Weights of a small image classifier.
Model: 2.78M parameters, 32-pixel images, arch convnext, norm layernorm, activation swiglu, patch size [2, 2], depths [2, 5, 5], widths [64, 128, 256].
Training: 21300 steps, held-out accuracy 92%.
Data: trained on retinal OCT scans (Kermany 2017), 49215 training examples, 110.8 epochs.
Rows from block 8 of a small image classifier, named by matrix and row number. Rows with one number belong to one neuron. Each number is 128 + 24 x the weight over its row's rms, rounded and kept within 0 to 255. All counts start at 0. Numbers have three digits each. After the name is the row's rms in percent of the matrix's.
Before each neuron's rows are labels from the 100 images, of 14848, where the neuron reaches its largest size: "responds to" is what is common among them. Only what is clearly more common there than usual is listed. The data: retinal OCT scans (Kermany 2017). In brackets: how many of the 100.
# gate: MLP gate (model.blocks.8.mlp.gate.weight, 512x256), inputs 0-255
# fc1: MLP up (model.blocks.8.mlp.fc1.weight, 512x256), inputs 0-255
# fc2: MLP down (model.blocks.8.mlp.fc2.weight, 256x512, transposed), outputs 0-255

responds to: finding: drusen (41)
gate.330 107:149140113146138123133135108088145118156117076131124119107111126124113058150107117074115127130125112116116159087105124111124095095133118080175106182150144131170100135131153130161097104152114157091066122141132154123126108101150164139068130115123167148096161113176144150163104138164098161144105140140153190119121144136102135119076131098103127108147169108109172140123116136156153130140153113120119090151154083083146132110132124142136135157122139159153094123090131130146116112133123120137122116102132101133101153132117130153140132124076131110133144114108163132169110130127109200121126126132129096143153090161144139149131130153122126128134141153186114079132115148139133129111133156167093072121116113113116133087112136139111142100176136134129126095153084127105133108114111143
fc1.330 105:137138101123110093134116141109109110145106113088134137128119155153167103148112121132151127088109139145161121095149107105139127100123125126169104158119112090152148139120100164111142130148097137110156134104127202087108104124139128126141113121132116161124142124132114156128141131110134114122131067089151138143113116140096131133156093093129130124122150141113137127135123117112166117087150143120164104159170130081138178084151143131168081156160167102106104114160138125143137093081147135108191120105074139092155144121197098143126101119122108102111119126111158119137102112144156156142106122157131145129118159107174163147138096088117155144094162139148164097097096136112143112087127111152092101184160159205126114147114130133140126128106130131131110139158157120127106119136136100
fc2.330 103:160133124100134096090178119136161189158114142112119158167133126134111111164163118094119130125163134089095114142145121088095114070149123082107105154119161138123136101107138136110128162122115134120123103124105157152120114158126150134123116144135153122113153119164109182121143156083128160123087127148123122136118133145131132143144118097136079109095061131141132141118153117126085128120148118136096137134109149115132095113073133132136119173152142149154136134107170160151133149143095151167122115132170151110136121109109165138113110129127126130104166114097122152139146127146116144130113075086079094070145112113065120173139167128168087121135149141131120093150143131160105138118124158108121094140123133113130150115157144138143118099151198143131142088135173078121122157127122146

responds to: finding: choroidal neovascularization (95)
gate.66 101:134181145163136142124168140161105127100126099121116073126140133122147100108140135149079117145054163129129140099155138121148090112095135115152111133176137108115115129140116138149122139135178094121133096068091106117161111129141154142115124150126142117096117159127136153130137125137161153115149126133144149099133153096139119158140119098138101121126110122129119120130179104146121085161105161124143149179149118081119113132133098143150104139104111155076131149117125140149140186155104128125116144107133134141129119130137147123150145149104119155137155161086124105152145117077155151116182135095145120162152105131085147088108168146107089101139101152150095098150117155081113132134111142089089155156161155153152088134172123095103118113127168117081153108110140086117156112111122144
fc1.66 099:097138169129144131150149113120150136075120116175111172168123115100077121102142133097168138140104142135092138094144136136141152098183114123142131167120120151114118096139131135132124121162128122111116114102125133116109142143139118167097142125089146160141128134118140147159110120059145121094135142147102125178120102124166108129154102164163082145139113157111101085133137119116156099140141105055125121144098115112093137135123141138136140120119148140101098134092110108167104142156102085124148187130136137137102150139128073132135118145141164155111100131121100129145134151104115142094133133137115114142146079162137100133135109117114122124095188098102170162144120106102107159126167106106165117167106121102146205149142123155161112151150143140107093126122149122108170128159101116
fc2.66 096:119111085138119147129119133123144103147112139156152153119150175098106128110078111074153174092127115116140103155104142162133109121163143161150142130124121153142145138114135141160152114096090110136101145086100107115151129135127143131126103168122053148120130117127151105110125097101088139073134153111135150150108114152126089105138128129136140134108183124090113092163122091140103093144155121150141181145109128153072109118141138129124083125117121135081158092153124079130140092116105113089146081152146106097121110097179190133125124132124129126099163148125104114143090107109156110152132135118138098135095134111139117152132117126141184151182089146152122131136128130124166131109130123094141141136133078082095150141107147119151187133101122135118124146137124125154167099122124131

responds to: finding: diabetic macular edema (56)
gate.145 104:155123126118131114083129090118153091122147127155093118165110162143103148102143129128131101175139154130088087133157138117130148139107076149141100099155110107105113111136132121124138158132113107139159155127114138142128124132085115121133112097143175152113094121131145102156120126094112138123159112145124089120133160109108116153169167177118112146180167113084114191119138116124132114175109110111129117131094164152159140147086133076094152127146121108153119167078132117140129154128151105130144091120168127134095133097093121128120152113161148109128136138144108140143121161146107136127140144082152131141095170170124153137129114102140136106181067117139135116128117129101148163120103155157129140151160119149096113119077072124160143137114110103098186130113145123146099153129194129
fc1.145 097:105139117167106129153137157080092088130074129134134112100174109139117165168091157175119123127079119119143151145156144117098088073119156143134147123134152137106078150122133162127123144124146149102129100137123113131099126171155122147099143113134110138118142177153074108097147154125105122120126093100156155117150143123153169146112119088134097093158074163163131129115097121124103117102137118146184077148099110115135106117150139100098086150129142140086121160121140118149146146149142125068114156093111126122114119147129115172156084137174146103119128111150134102126093136115131143142138151157109128132095139147124107123103190140096099143121168121181108125134130126148120140091122129124125119186144141116154121128123122130108145116190157126122108144135111151159112131133103152
fc2.145 095:130126159073166138130127107094164109126111127119104134112111096108162138123148148108139169123131162145101160146130122097120162130118117095117126153170172133109118138107109099097186122092150102073157134150125102106092136109092112106115098141138118132113126108118183100108115129134176105163148143114127121105034115136131090104103125166127112063164122135107135152118113147101094172128154165160105086089069082126158130096151151128137126113163188155176127117124133155132129124080106148154128119156145108097146143113132152124125120147146118137118162182140170132127125117110099124152109107122150139141098135126107119145157132137129148134149110109130154109115114152130181147133093115136161108158094105137140142121118104131137109128115097123130141120123128140160124137154087107

responds to: finding: choroidal neovascularization (73)
gate.149 100:116166119149140126154144114133125135123079145148075131130130089099087109092161173127131172130142112105088144131104150139110148174110145174146149126118100099118126125134107153142137118137122134166108163096137116125096143114127111109155127129131106140133144105148121138144138157089141159147166127170046137120147121116117139163126062134109120141138128117130094162115175135068112134170079129123107150141078126106094117135120141105159155114103128157160123099038142106124135134107152125177126109141165123098115116135102135125118110086150131171146132109152140121171158121115121098131118112107145106113105145153113133113138160103084125122154076112122112102148142122108084106158099180116114129117130093107160090149155123132138160144161129143126147104132121130130121115117180113
fc1.149 096:139128114136117123119085125134086135105118096139114130145131122105129114142122073176124142140132139121141089138178144136108095130115122131120132084139118144125113116147150116126153118089137130111148115105118138139150127132112115140141123132137145167137160149114116120128127131105089133127144118108088133136108150149148165119164134107171139114146146098124142075153135102097155181147144135112120170151108150087081180131127140149114127155135164100108147076133171128138145159133120194103154142165120126068128125118131126094166133115165116073157100163099108179171128152120119119120134163131164109115111179117115181135148080137141145099113153109107107143150105109156114094130091105099155104174160150159094160143120171132097119146153065132158124127112169105136134131161129160
fc2.149 097:109140151140144118148117131092135126134135129128140159158120155151113149091099146117131159107091114129113103073116158106114152134094148130140113096147102135092136128157155142167050173150152115169114146124146119160114161176080092108154150115114132112162162134106119103113074179085129125120116110135131135129137135118101115145122132113096150139140129192080104148122092150119165112171134081137117099138108138139119097151090145147125105082127074117175158127122138127127155158144130142095127103108150142132162136113122136116160124086104155138120118161150155120127125108144148092087123122119108151082119137167121138147160148127109138086171118114133144161143136160125119126127144118151093131130125128131129164127129133113088134152068130151152179135097183140120176151151121116

responds to: finding: drusen (25)
gate.467 096:138120115135135147127114176116142119128093146100118117168125141159142112145170176136134133145125141128180151193072121087146160155057084106120166096128094118141105158109120102135084107099115164110167125118131138155137107111097095139161089124206128098109123121142085120154170121129168123140120136121102104140146129123145120138138123158117156141085146164142111128150115150150128132107105161116160092125110104147136133170144121091103098127150085135122125144111155118132134136132113160158158119094126116109139165143116160139154103091134140094147103128094158136121097092132120179125128105124146135105115138109139088162121160128144129128142124186109159105112122153108085159129121138159082139102163139111134131176134128134150126137140122115171082098119097136131142091115137117
fc1.467 099:159136139166097140174117147118121136161144156132077142125108156135115151158138122052137129112181146123133113169121122150119114154147138137114156193125111137150175117157193135136155142131129134140089128138115140134107130124152140167138143097169106112136138120146042130124097116122127139147132123111118127128141159155104136139073111088121151132097135113129156133110165109086091132122118105114117094145130098089140129132134117153118141173084112146116147135106116116137130103135134173158114145174139149107099129120127127112117166128102121158103119164121124108080133148132113135063143158130105103128128157144131101089160147094094119128152129154097149133124186135115106085109134112108116129133078125088128086098120116159105141122138147108140124155118113182135090086138094147
fc2.467 095:158143047156131147132123156129128147157151146091144158112122117140160118130135155090164114116130135114139108125160124098099088100156174106121173137122092122129145148113148149132114128119149095140104152158128128087118140114151112117129105104095136148133099092075088130117106138118137149121154136156157121106166107113114099091143117137151119122108126103155133084106102108130125110115123150155112141118100126137135123125142078130113135149168119154131105116114125080127117131128105062091096107118123132102111160067143093174078180092140095118173142150145083149127150117105145117083150107091140143130126131159173150119145098133116127140155113128116168120137184107155141140117091086129091180135132108100114130129138152127182165138130086110139155097140122108132113127115140099

responds to: finding: drusen (27)
gate.204 099:123149147101133122154139120097125149131114111101142115128154147124127137148138150115122121085124138148138107154145126117148099121098126133116124120117123135112151130143107122160162113120184122154170152144113127100119126146135133162140153109168152141117091142137098113128120091094170173071179100106121091103137133110140164099155126135132097146086136180147123191133131101120165125110106105133167146181126105085099087122173170076085118147113103165109071142164099123121112129135162146092131153128090112129120135126133140127130129119179108147114186096105108131139114111172139146158161159155097146134096112103138140140167103120137132080136142106143152128128140105124136113110153167124131121103091143096114041145117142153132115104082105136116117140158105096151135126134127128
fc1.204 092:148139112099073099148109158153123147123126129144154148168095153109132108135134149054131116118138117110121128089163159112138111121134067158131082139130118112094143119142124092122150120138127112154148126132130183142100163150107099141091148079150151125145172113150113143144136157120131106157128109142152176098135154122113135115168141171143100158110165118149119132140123094130154145155115115105130095129129084121116123115076160109112124121136139103128135146078158070153123136111135123114110123154135131097103093141117127151083133100130139118099161133121186159121118120128119143095199159147128110089098170164135153155098129112120143149152080072128159116151168115140170128127097116119126164099102108104106121118128160106100151136192112115129117122111125153118096121117122132
fc2.204 093:143103091118180145150135150100108137123137145129124113099123139087141135120103190133136115119145153120107167161133150161135091156148101139129112135114161190121083118117122128118106121103098102093128142148132134093093146109165115161101140155126127128129095126115165136126164122154150103123159160120113089104089110086122135125128127144160114099133136104161147143137126106160152107121131144137141097131131114110107155129090147099133121163170169120107121151128124160149114139118074126107140152095106112148122140092126116143092113137145132152186138109128090128142124105165080072159072082129134146149109134192141122126101124079158114115121180127103137104160101069162149105155142166128118163158118138137087135117136120167098128121110074152129104139131118128160139094117125109

responds to: finding: diabetic macular edema (28)
gate.275 104:164124147160125158137098110152126139182183116095102125139116097149113099142135135135150124119099166140151173180104128146132130145072111092127126126099129108124109122158151098142079115113142133151113106140109145155121093084119146134099136147133161086080117140139121179124161087121119093126128151110143123077131129138151104138127114110099136148141169123146149162112113125149126102126104088139105118169117137143117084153169136154108151134157085109112078091115138120123115156179112152157089121120151163108114118130164164123109164158120168143157123161127104100165131115114161197137116097120159091177120125129099138125118126108106149123176118121117106105114111142135114138132117142117140128145099132126152124113103105155141151123110099044126108107121135099116135081150114134
fc1.275 109:082171172156120131089163128094173133081143149148124149142157103122082121144153153134150170115095119117080117127131182127094123137168131144129143152104105114084124162082125106133108165135141136156152130117119156125104163128108118121097153152111115146135123107125105111096108164132105121165148122091129111149141148087158079099138137130119116146116120153106079148114133138139137085151152127099137109140107111122097166132089150106079114178095164126133133122093071101149127132134139090119148128122177156182115142112112115087129080104139133148096104118135068145088159112129131097105122102142101131131157134150145109133124135125124125139105082135119112163118108150137130179135131110155140129145144132137129134124179093143127140145157106115137177133167158152170130119134158141
fc2.275 117:119151128145120129125133146109166116143104156118146138116150135142115194101090121116144167088099121129161124121153108120097153095110145134123145075159116144122157142091150146101153138150143146139173138100103112124112186115130125083122108155144130098136124107099144126117088079149113134146140135149126141135115111172151156111132135122054136118104164112095126115095108140112103137134131130164140110112112163146134126089099133147101105080100054132134159137144112166132120153121204143155121091104125139154119154122124161090087115142122128119099193144100106139125109143114164121127122129123118154123085134172150125152118111106140167174120167110123137108121132157123121163096164139153137082129104080128106149154117103115181125132106143108151146092112128136170121129123152107

responds to: finding: choroidal neovascularization (59)
gate.280 101:138156105149116138097139089176134138157109163151139144156121151131067084189124157125166126148118108141120155165175139135102131120100111162148127119147113105113133140148150075112079138154164150128104126154134125117162136142121159151137141102111170139096135128112111159121077116111132155149128103146104107120126176111086131113105095119121152133131112157124075164114115146142164109196129110100120169184105143114143093136099112122139153194131114088071120116091171118125102129106135136160116094123130167139099142088138127126102162135118121138139113103132177155157123120136107151121154156120142119121126134145086121130101122142078142138128092150131153115120116119138125129102104099150138132164097173155125117115129122080107111102158137104111128107139107131128114143072117141
fc1.280 096:132138139107111132192165139130147141111114136150118093089165108161142114150085124088130130109094113107125158119144153137117144092126114166124136119107108087145142151141161079173127163143135139092146111164143106149129135161122147170082165135125098089103144153163112145061159202181128106116128153099199130113143120106157105104133099126139124125118134121134133132100132147121114073113112114136132117128117172124135155152126086120147117133138091119113128173114123163142105101145122122123089115081117105138132154156154102108159113064101150163138131130140136081115116081105142150129156115118125125131120104172091109063132136159143139122161143166127125115158142120108098141122148093123166135159119129080137129113132108107108130149146142112151152154130113140121124117142132114
fc2.280 095:152118122104153121120145141134144105145137128105124168116140128122147172122103166141121116124123148123143136129159149136132127139104094170115146122140143146124093135120117112107147113153108171127122123106099123086103154093145156128067111089146114107105121121097153078103162136141144149116146107149104136107072110177159124115138102189103130113123152091193163146122143170105078123148181166116155177149103125128139127131167140113127165124138127139143155111165128125096118138072128133136090104157128144112105118144168126127096141145123094146170143153130168162148087134120078178116090134189158172132111136115136109135158112084147143152149137118109147089125114123130114106140135152101151101152127131148142140116153142085130080122156163102109128117135095134147163117120123171

responds to: finding: choroidal neovascularization (61)
gate.115 093:139142155136175161150141093115145158098115114113145162132138117142104103133133101114177131133137099086141113142142084135109138175098127139118128133073149098115155141151103127154088123125133117132128145129141144128142195126120106143066143127098145123094104113166119116115127109124165132133120163136111091095149137122184120149117097167109117154104162122134114116149137125154147102163141088130132082156132124107109184120119109084116165147112128146141102184135116132120114171122100117105122116114139152109128120150117172117117142116132122147108144149120091135155160125146100175145144153082137122113129103115115088176152115127152139123181128144139124120088149089076158153074135151113111151158119095087101139127142116175119112102147111120091054116144149103162154139120125119
fc1.115 096:082086134163132139173105114147086162087124117157121127153142174145092153143131121138158152130104144119137169101096148136133113102142093150130126122092133125125122125146138148140077128126122125107123096154149119101142158083122151171097095143173144114134151119146109152119087173152181088126124157100100084094135080104154171109116128091137173116132153107153132097111136149121113107123093107152090137103146087108129098179142113174125124109087152161158136117144150137140115063181139147132116153138111128097113137149140124140173110134109150137120108159143139115119173141142122118137135108102142124134118127114125130058143111155160130116119127122124078118146120142105099109117096139084130158102139146114117107147100132136128127139138175117162123105123122162132140104113141193
fc2.115 095:123163103147100122149129167123145130119136100115129095148144123119149132114189152171100143145126148101138133108117164112106163133128197113123151106121066116134144130111125145145119119129142071135153111127095101172110121138139184115122143119123148113160123097133089127121132128105131112148113100135182182142127111119129140112129129143106146153115143147168116134169118150123099118114105101148130117133168179152085122126158130123115107129149082100125153145104116181140152119108114129128109120111104149113166100123129110138098127131173105114096118090100145128128202085192139148100162107110141157115118118124140147173146149138147121137170137138149161141144120070112122162087150133078118072147086121110119135139111110151131141144126149121141153136140133153117173100173161095

responds to: finding: diabetic macular edema (58); finding: drusen (26)
gate.209 100:165110155092098136162150131138134110163125128104166163133128121091149103151134133094130089127188100150059160134122089145166122138133094123154111131138117143137170131082147158106153154137119131152140157132147108120155120093123129131091185118144156097134121116156189130097106129128098131130084133085175137164143138148145119101142133114152117188092121090114167107155102100099155111204134131142109162084143140093144113091105136120142142111081138121129150120102126122106136151140118131189100102134176108123095109117105147137121112153108139118125135116130127148116111149128129102114107125085169107135142116133128148104127157131158125152145146134112111084126155168152138106111114101135126173161118137167132103080123101160139144122151117115159111102099149101131144131147140137
fc1.209 105:132122110095142114135127107111133120127100129122131125143126127126107107112097143104104124121102157154142130093170167152166115074167116128180117118101133138133130110118086128141164159093126121133137140151128162115146194118137123141105125133096157193124188098088101127102091112115144166185135105122126156130138135133122074162064092154174136176132110123074122150144161089110115159131139140126150094156144161141106120112119153126141100102117146118110138117142133089105120167120103123120157120108122133122111144126123063118138122087116117181087139138124121124102152170102115135157177108107131090115108114130142117158108110143107136162121109184127162089135124136093147145155150144106093160086145106128159139162153111121139115137109138142129150114109144135101132106091168128
fc2.209 102:164166183123072087099170130141137151145180144121138141144125158131132104139126123128146121153121107125127110116151135163090166093147108115087150085123110112181166102117166136107121123161098129152104134144113147154090148116170085134119126095102080133144101120134120125091128117124143140131112100188141149128123151169125094129158135151137118116091109129164155142105131172135139116167133076114104162109158092121149135160135074148081146118102119137151142136162164086146140103068124118141127127140137139182109111131125128131127195148120135126129139109133128150162134131119154128142134145159125111175100130125134092138138094136145109121133157152131128092127138149116095122103114159121081139139121109138095077131158130093091120090114174118148144104112110099109114123165139137

responds to: finding: drusen (45)
gate.113 109:124108142103099106158095176094123114145106159150094141148126138101141174166124126106147130112157139148108123133098154084132100117110138096141129129132147131156115120129113120149150127156138148127152167141107139089126120142133150144122101091108122106127136189113109120111090113097147090125144097070169082106142066097108130151121058118115158125158117131115158080136115131069090138079126137161162087128154146102109130111145138151131051127111140133159127112162163153116149114160135150120168138125173132154112145132136146125133136120129137142108125144125122126128171148098114132125121134159113145210169177138183107114098121117114100132105169107125108103113121119123122122110146089124112126159149137118130126140117166142122140165119142121108102144154141134113153094171101143
fc1.113 108:165147106126148144136118108106146123129141157138151130105086095147179094159122120070102100162170119127149151142097132106130172134103124139150152154083140105154095121125129139091153128084104113150112124124132112128104111116122150114159135120153155104116123121086133121128111140160123152102189113135139120156161135114087144103105143106117116112166152087156157139104091088112149138123102137137123120145160144131135079120129090120141111153162064172148122136102171157139127126099134163129088131134111070151162120090142110117181165127127081057136076147111180104145122135119124134163105105137143108147128124117138133121155120127105146122111101152142131094148103156167155103116139146124119114149116119143114138131105167155102108122115106156153075151147108155124129091164112144
fc2.113 113:151096107079132109118149145167138148160129140145141133144106152173144126131131082102117087111152106096124160104144137094119107136104134088091118120165104094178143179139109126125114134164137113144087107173129133139151122106127115156105116126077124149083119095084128141104122173067141159142102084115107117141178127080106128138095107138161100117107114146161118105095125069126130134120110133135103128089162162079132099136100103103122142152133117112142149122156196111135127174114107156125095118115097125100124149113121136129137136123129090145094147129126134138136146114133137133098155134110139127110153098118122087104143133112083104125141129154136139112135149145154101164153117161113096141150117133105110153115150173110131089134086136112081150114172147111155141184103114132

responds to: finding: diabetic macular edema (99)
gate.233 107:128103124098105141172104133067187129123120109121165110133130098152130145132099174110143111126132108106114117144134151119142156099109061117150163136172122127134150140149139116154109115158123126149158151120104130102073106156146085142127129129121141122116099153134132124117149128078154152120132123122160130135114120134135112118135084121153129159158137147098149177164123157146136077138133128107116056140106107135144173151119143077139121118113106145120134190112142116139146132152157108162177143058136121167136114110116144147124117125158114099115136095131172119135112152132097172106129138104108176108134171179148109093150149117132117157158127088100138103117116108140119167079145085113087157151158145111144097122108087151097119148129166142129146154126141126137118104113138113
fc1.233 110:115139127107109131124139138164145115117182126123081139145105119096136113146169100166097130132114134149124133138128140107134096126139145147120107136126117148138133159081113097096124132122092124080093114093160185114156099113110112103117104137102121101112137126157134129154134119163147144118109122132103166149111095099157157111142190118100063102151163131136155127145122125139117143079126140137113190133155170099106104115132172183144103130123119149144093084125109120112118123116097080124151118102120141141151166173115133106085099162129096103125119111121118157149159101097098130098129064146107173123117134115160173116103145118159148138089178135135127133134163119109139125160107124132146137110123146155096204154107139108097121142129104151132076157133129119128150118152108140
fc2.233 117:112118096165101109125121093094094159103165113144108089124114126136121098131161086124175119108163140100120103096162143078127149161102134118165080156114080104126097116151090134131112144117144138113123135150133146129169121136120132134172179151142117141107156133138101124150129163118134109132085132095145183135127151149122154119142153123147160123134084148101106130106134083149158109120088095134157124182134130091086116152131139127125123145102115080170090086103139117130125128142117151111142156148083118125132163156092106098137110115135163135107101081117132116167137111144125166101161136125142098126131105099121103167121138143117113090126122203148122177169140144118124159116123150130096140121153173127177126124143149103103117122141150109100151102140139147139118173159139124

responds to: finding: choroidal neovascularization (63)
gate.16 100:105160109128121138107155128141122103160120140143136173172103097084133129181067142143157085146088120118121151158138152119134141118093151105114125117141108164109165141136130129145158142097101144157148166140145135096136125121128128123133146100161130134180134087097097154109094127110110142089139108087111127157173151127147128127129144113137084132119111135152110153105076122166153140134125157094135096193105156128130148140152168116070167145102145100093111102130105121107103124122114122119087163162141167114115108154114124127149108085157113163090136148082130156152135141132149143143144135113117104099074125111162144129096143124083146150155127190114161153148148098102141119140162130091148147114127135152095129105125130124160131127102092123142118097104135185124111125150121111
fc1.16 101:136132124135109133129124104103137156127148097081148108119140154106153130099148106133110120082176108138110061090091104105129128126113129099124137140154149102141117110089105076143101155172143116124141134148103138174143174144170140113092137128093152107097135093116157119127161131161144104167130160120125141113151111124170127131077147122117113117098135136112128151144118137163127117140158130155156115071170125122166150142141089126137114063133082099164092137113122101122083116152129114174105095132136159150103142082124134133104152106112133150148169112154163133112108119137134094129092155144119126146145112154147131157092109111174147123127153121135143126119083124172084134115113155131130115125145123158148109127130134149162136084189132110094136148112135062160137143105140110
fc2.16 095:126153184134121117152135091144088145136151132148118133113153146125146139098142135173143157169137137119158118134148105149152139151106108118143098162118130130156090125125131102145128146169112142120160146127132122112142138131127078145100147139078117132145115117170145104106106083158121108150106099141151135158140117133129144131139139128138126113140128146130152106114135173109133111143161139088148136130163109093205125144138120160123142106148130129159173137108139112126132109126133124085102148077098120121155108152051086139129120133131109117153117113133098127095194192108194145147118130143155163157127126113169128121073120102144111120116147153111129132085192123129109130171123195109137151128098161135136114127172146118148101131140098109149117092146109157115151159088138092

responds to: finding: drusen (45); finding: diabetic macular edema (33)
gate.498 090:126110124134113104128134115131151096131155168121105128131141125133133150143087139143142114167131140199111147138155152100118142125115127150109151114143125150132112104163167091139143113143155155125137127132148084132120115112139096152132118109085094163142140143173120112162122129146121106110137141080176073098163161144138116152129100143143116170111094110142104151118159149063122161129087113119114148138106125097112080149106138132125164169111093110123153148133151153122095126121120146135124138121200114161102116137144108170093146100127122188149120133163147149101125116107150104111135071157145125121112140157103083094163168088120113103135137144131128129097123147103124129134189109116167154093148142087118088100112162089142151163103149086126134133106133132101141099119084117
fc1.498 090:094116130108123116146135086125154114094140114085144102086180142105180114130140148130162149119079156096102126157135150152137152133112115153107151130131130138143083111165120092128103084144140108114148121094122128106135155143135138138101111155165107143117140138105136130139151143118157129122147107111099127119080164129111159135162117158102117106156154146096124153108133125164134100104156131127099102143137087155144158152149098090131134127096101135172107184127150153141110132143154093100135157103116136096135101161125152095127094151157188160106150087109120089139191127115170115147171160094146195140125109079139112108125128114142112141110103121106140127096148128106128124104114132138115133083135131146116149112092141158136088144144155078130086176133136144119152093114130092
fc2.498 086:115147125147141148136132127089129136132092119076116140126122105113102153099167168101093154121115151180126127098134090091106117129146189154108165118116118144151156112157142110137119122143082084128158185101162116103144108171140169140134156141087142091138126143151126138138152084105128154111145193154082123153118126146128171138073123178125113144107107095150139151150140080132098126164112140131111148135106135131147111140143054126146136138144135161096158141108130132139127169112107103085159126109106144124110139158164142134109147118105141158140135134146124126096116146104096111133121119125099140119108153105105133091134136137155116132103060118110138130165140094148127132132154102120139130143121109102094091163136187137116153139173095132131103129110144109144120110155153080

responds to: finding: choroidal neovascularization (68)
gate.0 103:128181121136060158113144125153148131122165134110119126139111160178074141169100091124116090136080141143099121160147151108136158147145169129115130161136123083121134163165108128115143136120152156148086081143069100126138119152144111147082146152111152113141125083117143117096133111165164152079115149146143123134148120107120170133165173109119125120126111139145105130111169097128095090160090102095108141154126108068140143133138130173092137155129121125110147148153091155128135119134150078126099135135106178179102130131087107116130143111118106112123130116130102150121143130147087115106133093139089141130150136110117106150126150116119109126123144103174130136135138160147128126149133133138139135105119150123121113094114093134147141129134076197100138151111119155183161127141134132
fc1.0 105:098159110105093149172141132122144120130145090077168159149103147150120132172135078093139090182142142136136076167135116113124156170083137098124117140148125127167180136142083125142132121137145145136124183135110103097073098131150154122133108134118111102131095143168103111152130127126116130112162073127133154124106138141111162120116101109113173153137118142136147158150110132119128128129112129129141117124119105128147150153150114125118162100119116150120169144173105136128091102125129134171093120115144134134117127130128134110114128048130156146114137167147156128106104169145111126104118141146117114196139171149080102161158139154175110141192128119139081130117149149150106088085139145126135073112142126117105116119128130144107114120097123125110102117127079143139103135125096133
fc2.0 101:124154148058135104137101121154122106144124136136165157140112137151089113118163154188157143157099163108164130093124120138140155154099119120152103152113081097135127113152133129116161154148117103138106095097158131158113156159143121098152178146133125165151142155121149136150133115136123116164131107104140177109120150125119168160127145109133164150168113133121129149118106156160159144096138092115144182136113118127127169177140092146148151103066141140116142112146099141131116090098121118135148118158108105162172117078089100140143101148087159144144078120117158147134147118100110110160112138155135148132110142139142126120083147109149116106100128134124124149135072150124101120113147116124166104095108153120134112148114101123105106142158153154158112107092117176141169083146163149

responds to: finding: choroidal neovascularization (90)
gate.22 102:117149109149108167104152107127129134099143129127184121115160136126122098184111165157133114127115157133126140113127117117103086123130131130138140129113165122104169164155142135097132161157146123139124149100114114124133106129112134085149140122152149086076119097168107127151087139176117109150117136123134114116154127156121128067120157135106103148172112131144127128102117133132134173128130087143127121122077132107138115095132131125113148157112146101183155108113112107135159138142125091097079077120113161094139141117140120081146092127093144121129138136155107153172157172130086154170134126143093143155099161157164109105098096130129131105149100107130139122116122169106081128167136124161090116100105118126157162075136112072133136117138085101108154120173116107170105107143163147
fc1.22 100:098163097114139150111142103135089135213098155132160107108148122140171124146099146168173097125140116100143116139130151062149132103118167103162145151138120098090108126129110115117125127108141140121124106134139124074127127107112130144103105111142124148122141132123151119132099102149152108130102135159115118139083164135107131120110125135169155169119136129100116142137111123134091132139154128080166136149179123107172163137124123070144114155110114117140113176170116107124094158142134167142089123142106140137122126131134081108174152125115142146133127123104185133149113173137144139121131140116145130098137115089131104162140088077156135108120185163103160140140078063166110094098141103099098126151129096090130155107132148132132116124136135142135125109097128145134115121116072143
fc2.22 095:106147153067114120106082178143147167127149134152155132085100132125092104128125117117111085127162129143113112123171139179145111179105122110164147142122100122125145140127097124114127113111167141127067151123113121172101083078154141162127093153101114125134127123150126127133131096135103176170143085094141118144109143118132143122092123136134131102155143148117110143161099130126039137137116126134117151159171130162081106122136173163171131154104130128131108107118086130121160098131095098119126154135138097131120129150139126097154164112169153150147122107150134115167127155103098149130100121147165143125121116113126169157139142143145134112144093167129117171106104115109124101126122110120172085095145123160117100130097148132130151125139120125129120108150123154127170082112112175

responds to: finding: drusen (89)
gate.72 101:161114149119146120138114127108140137134130159135139150123108119159156122140084109124170091097169130099117127096144147104139125122122129133147105148098150129155163100104122132133127104103114115163138160139144102116100119132119123119152141082085149142135089116109132140111106114126148097104146135080108090123130078093097118128176125103118173124102125128135177119120147089128126116072153087160073097141128154140113141102149128163125121137140145131140124117126194130163145196163119170148107148143169092120150143126138117122127152145127131147104147155131177096123193174134167123173097105141113131118111114096177081107111137086110120140134128103137123094143112145142135109081174110089116148160146123124151086128122159123171140140123135102127136099099143156099167129150094145
fc1.72 101:120120089122130144110161127138133110134159074092138136134146130109085131124139108176128157127114100083111101139140113173132140152154127116138133135157099145108128146127101094141104122137132126188176089132158140114099168108115072126130152137122092125126089072104169097163164138097125063125105157157145151153090132137144123080137132138127133127118167189113106096148129169174142114121109118128139121146120105097165108133127142138129151107090140145113110089157098133114148170123098099124140138100162098158135119137098133151145106114171115125143200120110120125124123083134147125093147147089147145104122117107096137150126091125144169142122125147090126146105107111128134126135114140132174160145166099131138136108135116150113094109146173105136154090134153095144133125147111079
fc2.72 101:150155140094141156092111136108118124129114137076122125121154121121162142106089148135116161127083158152126104127123152118120133105084140106167151145124153151110101115153134134129119106148080155159182121119139100083092122154149121129134142118133146131155106114151160118110144158135116098142149150155153164154069143131135154128111118140123148136149170116110145134150120173126145146097181145102131109137122081152131143107171136148162144089139134162135144129115076119088087159124137121117132132128105151212168134137110147149103114174132124145152134106126124125145125116175104146128103155108149173149086142138152113145146114125158171138163138120125143151155102111068146106147109100139155149103109131138101124137092075119153147163183116156157118119121067149152107142142144138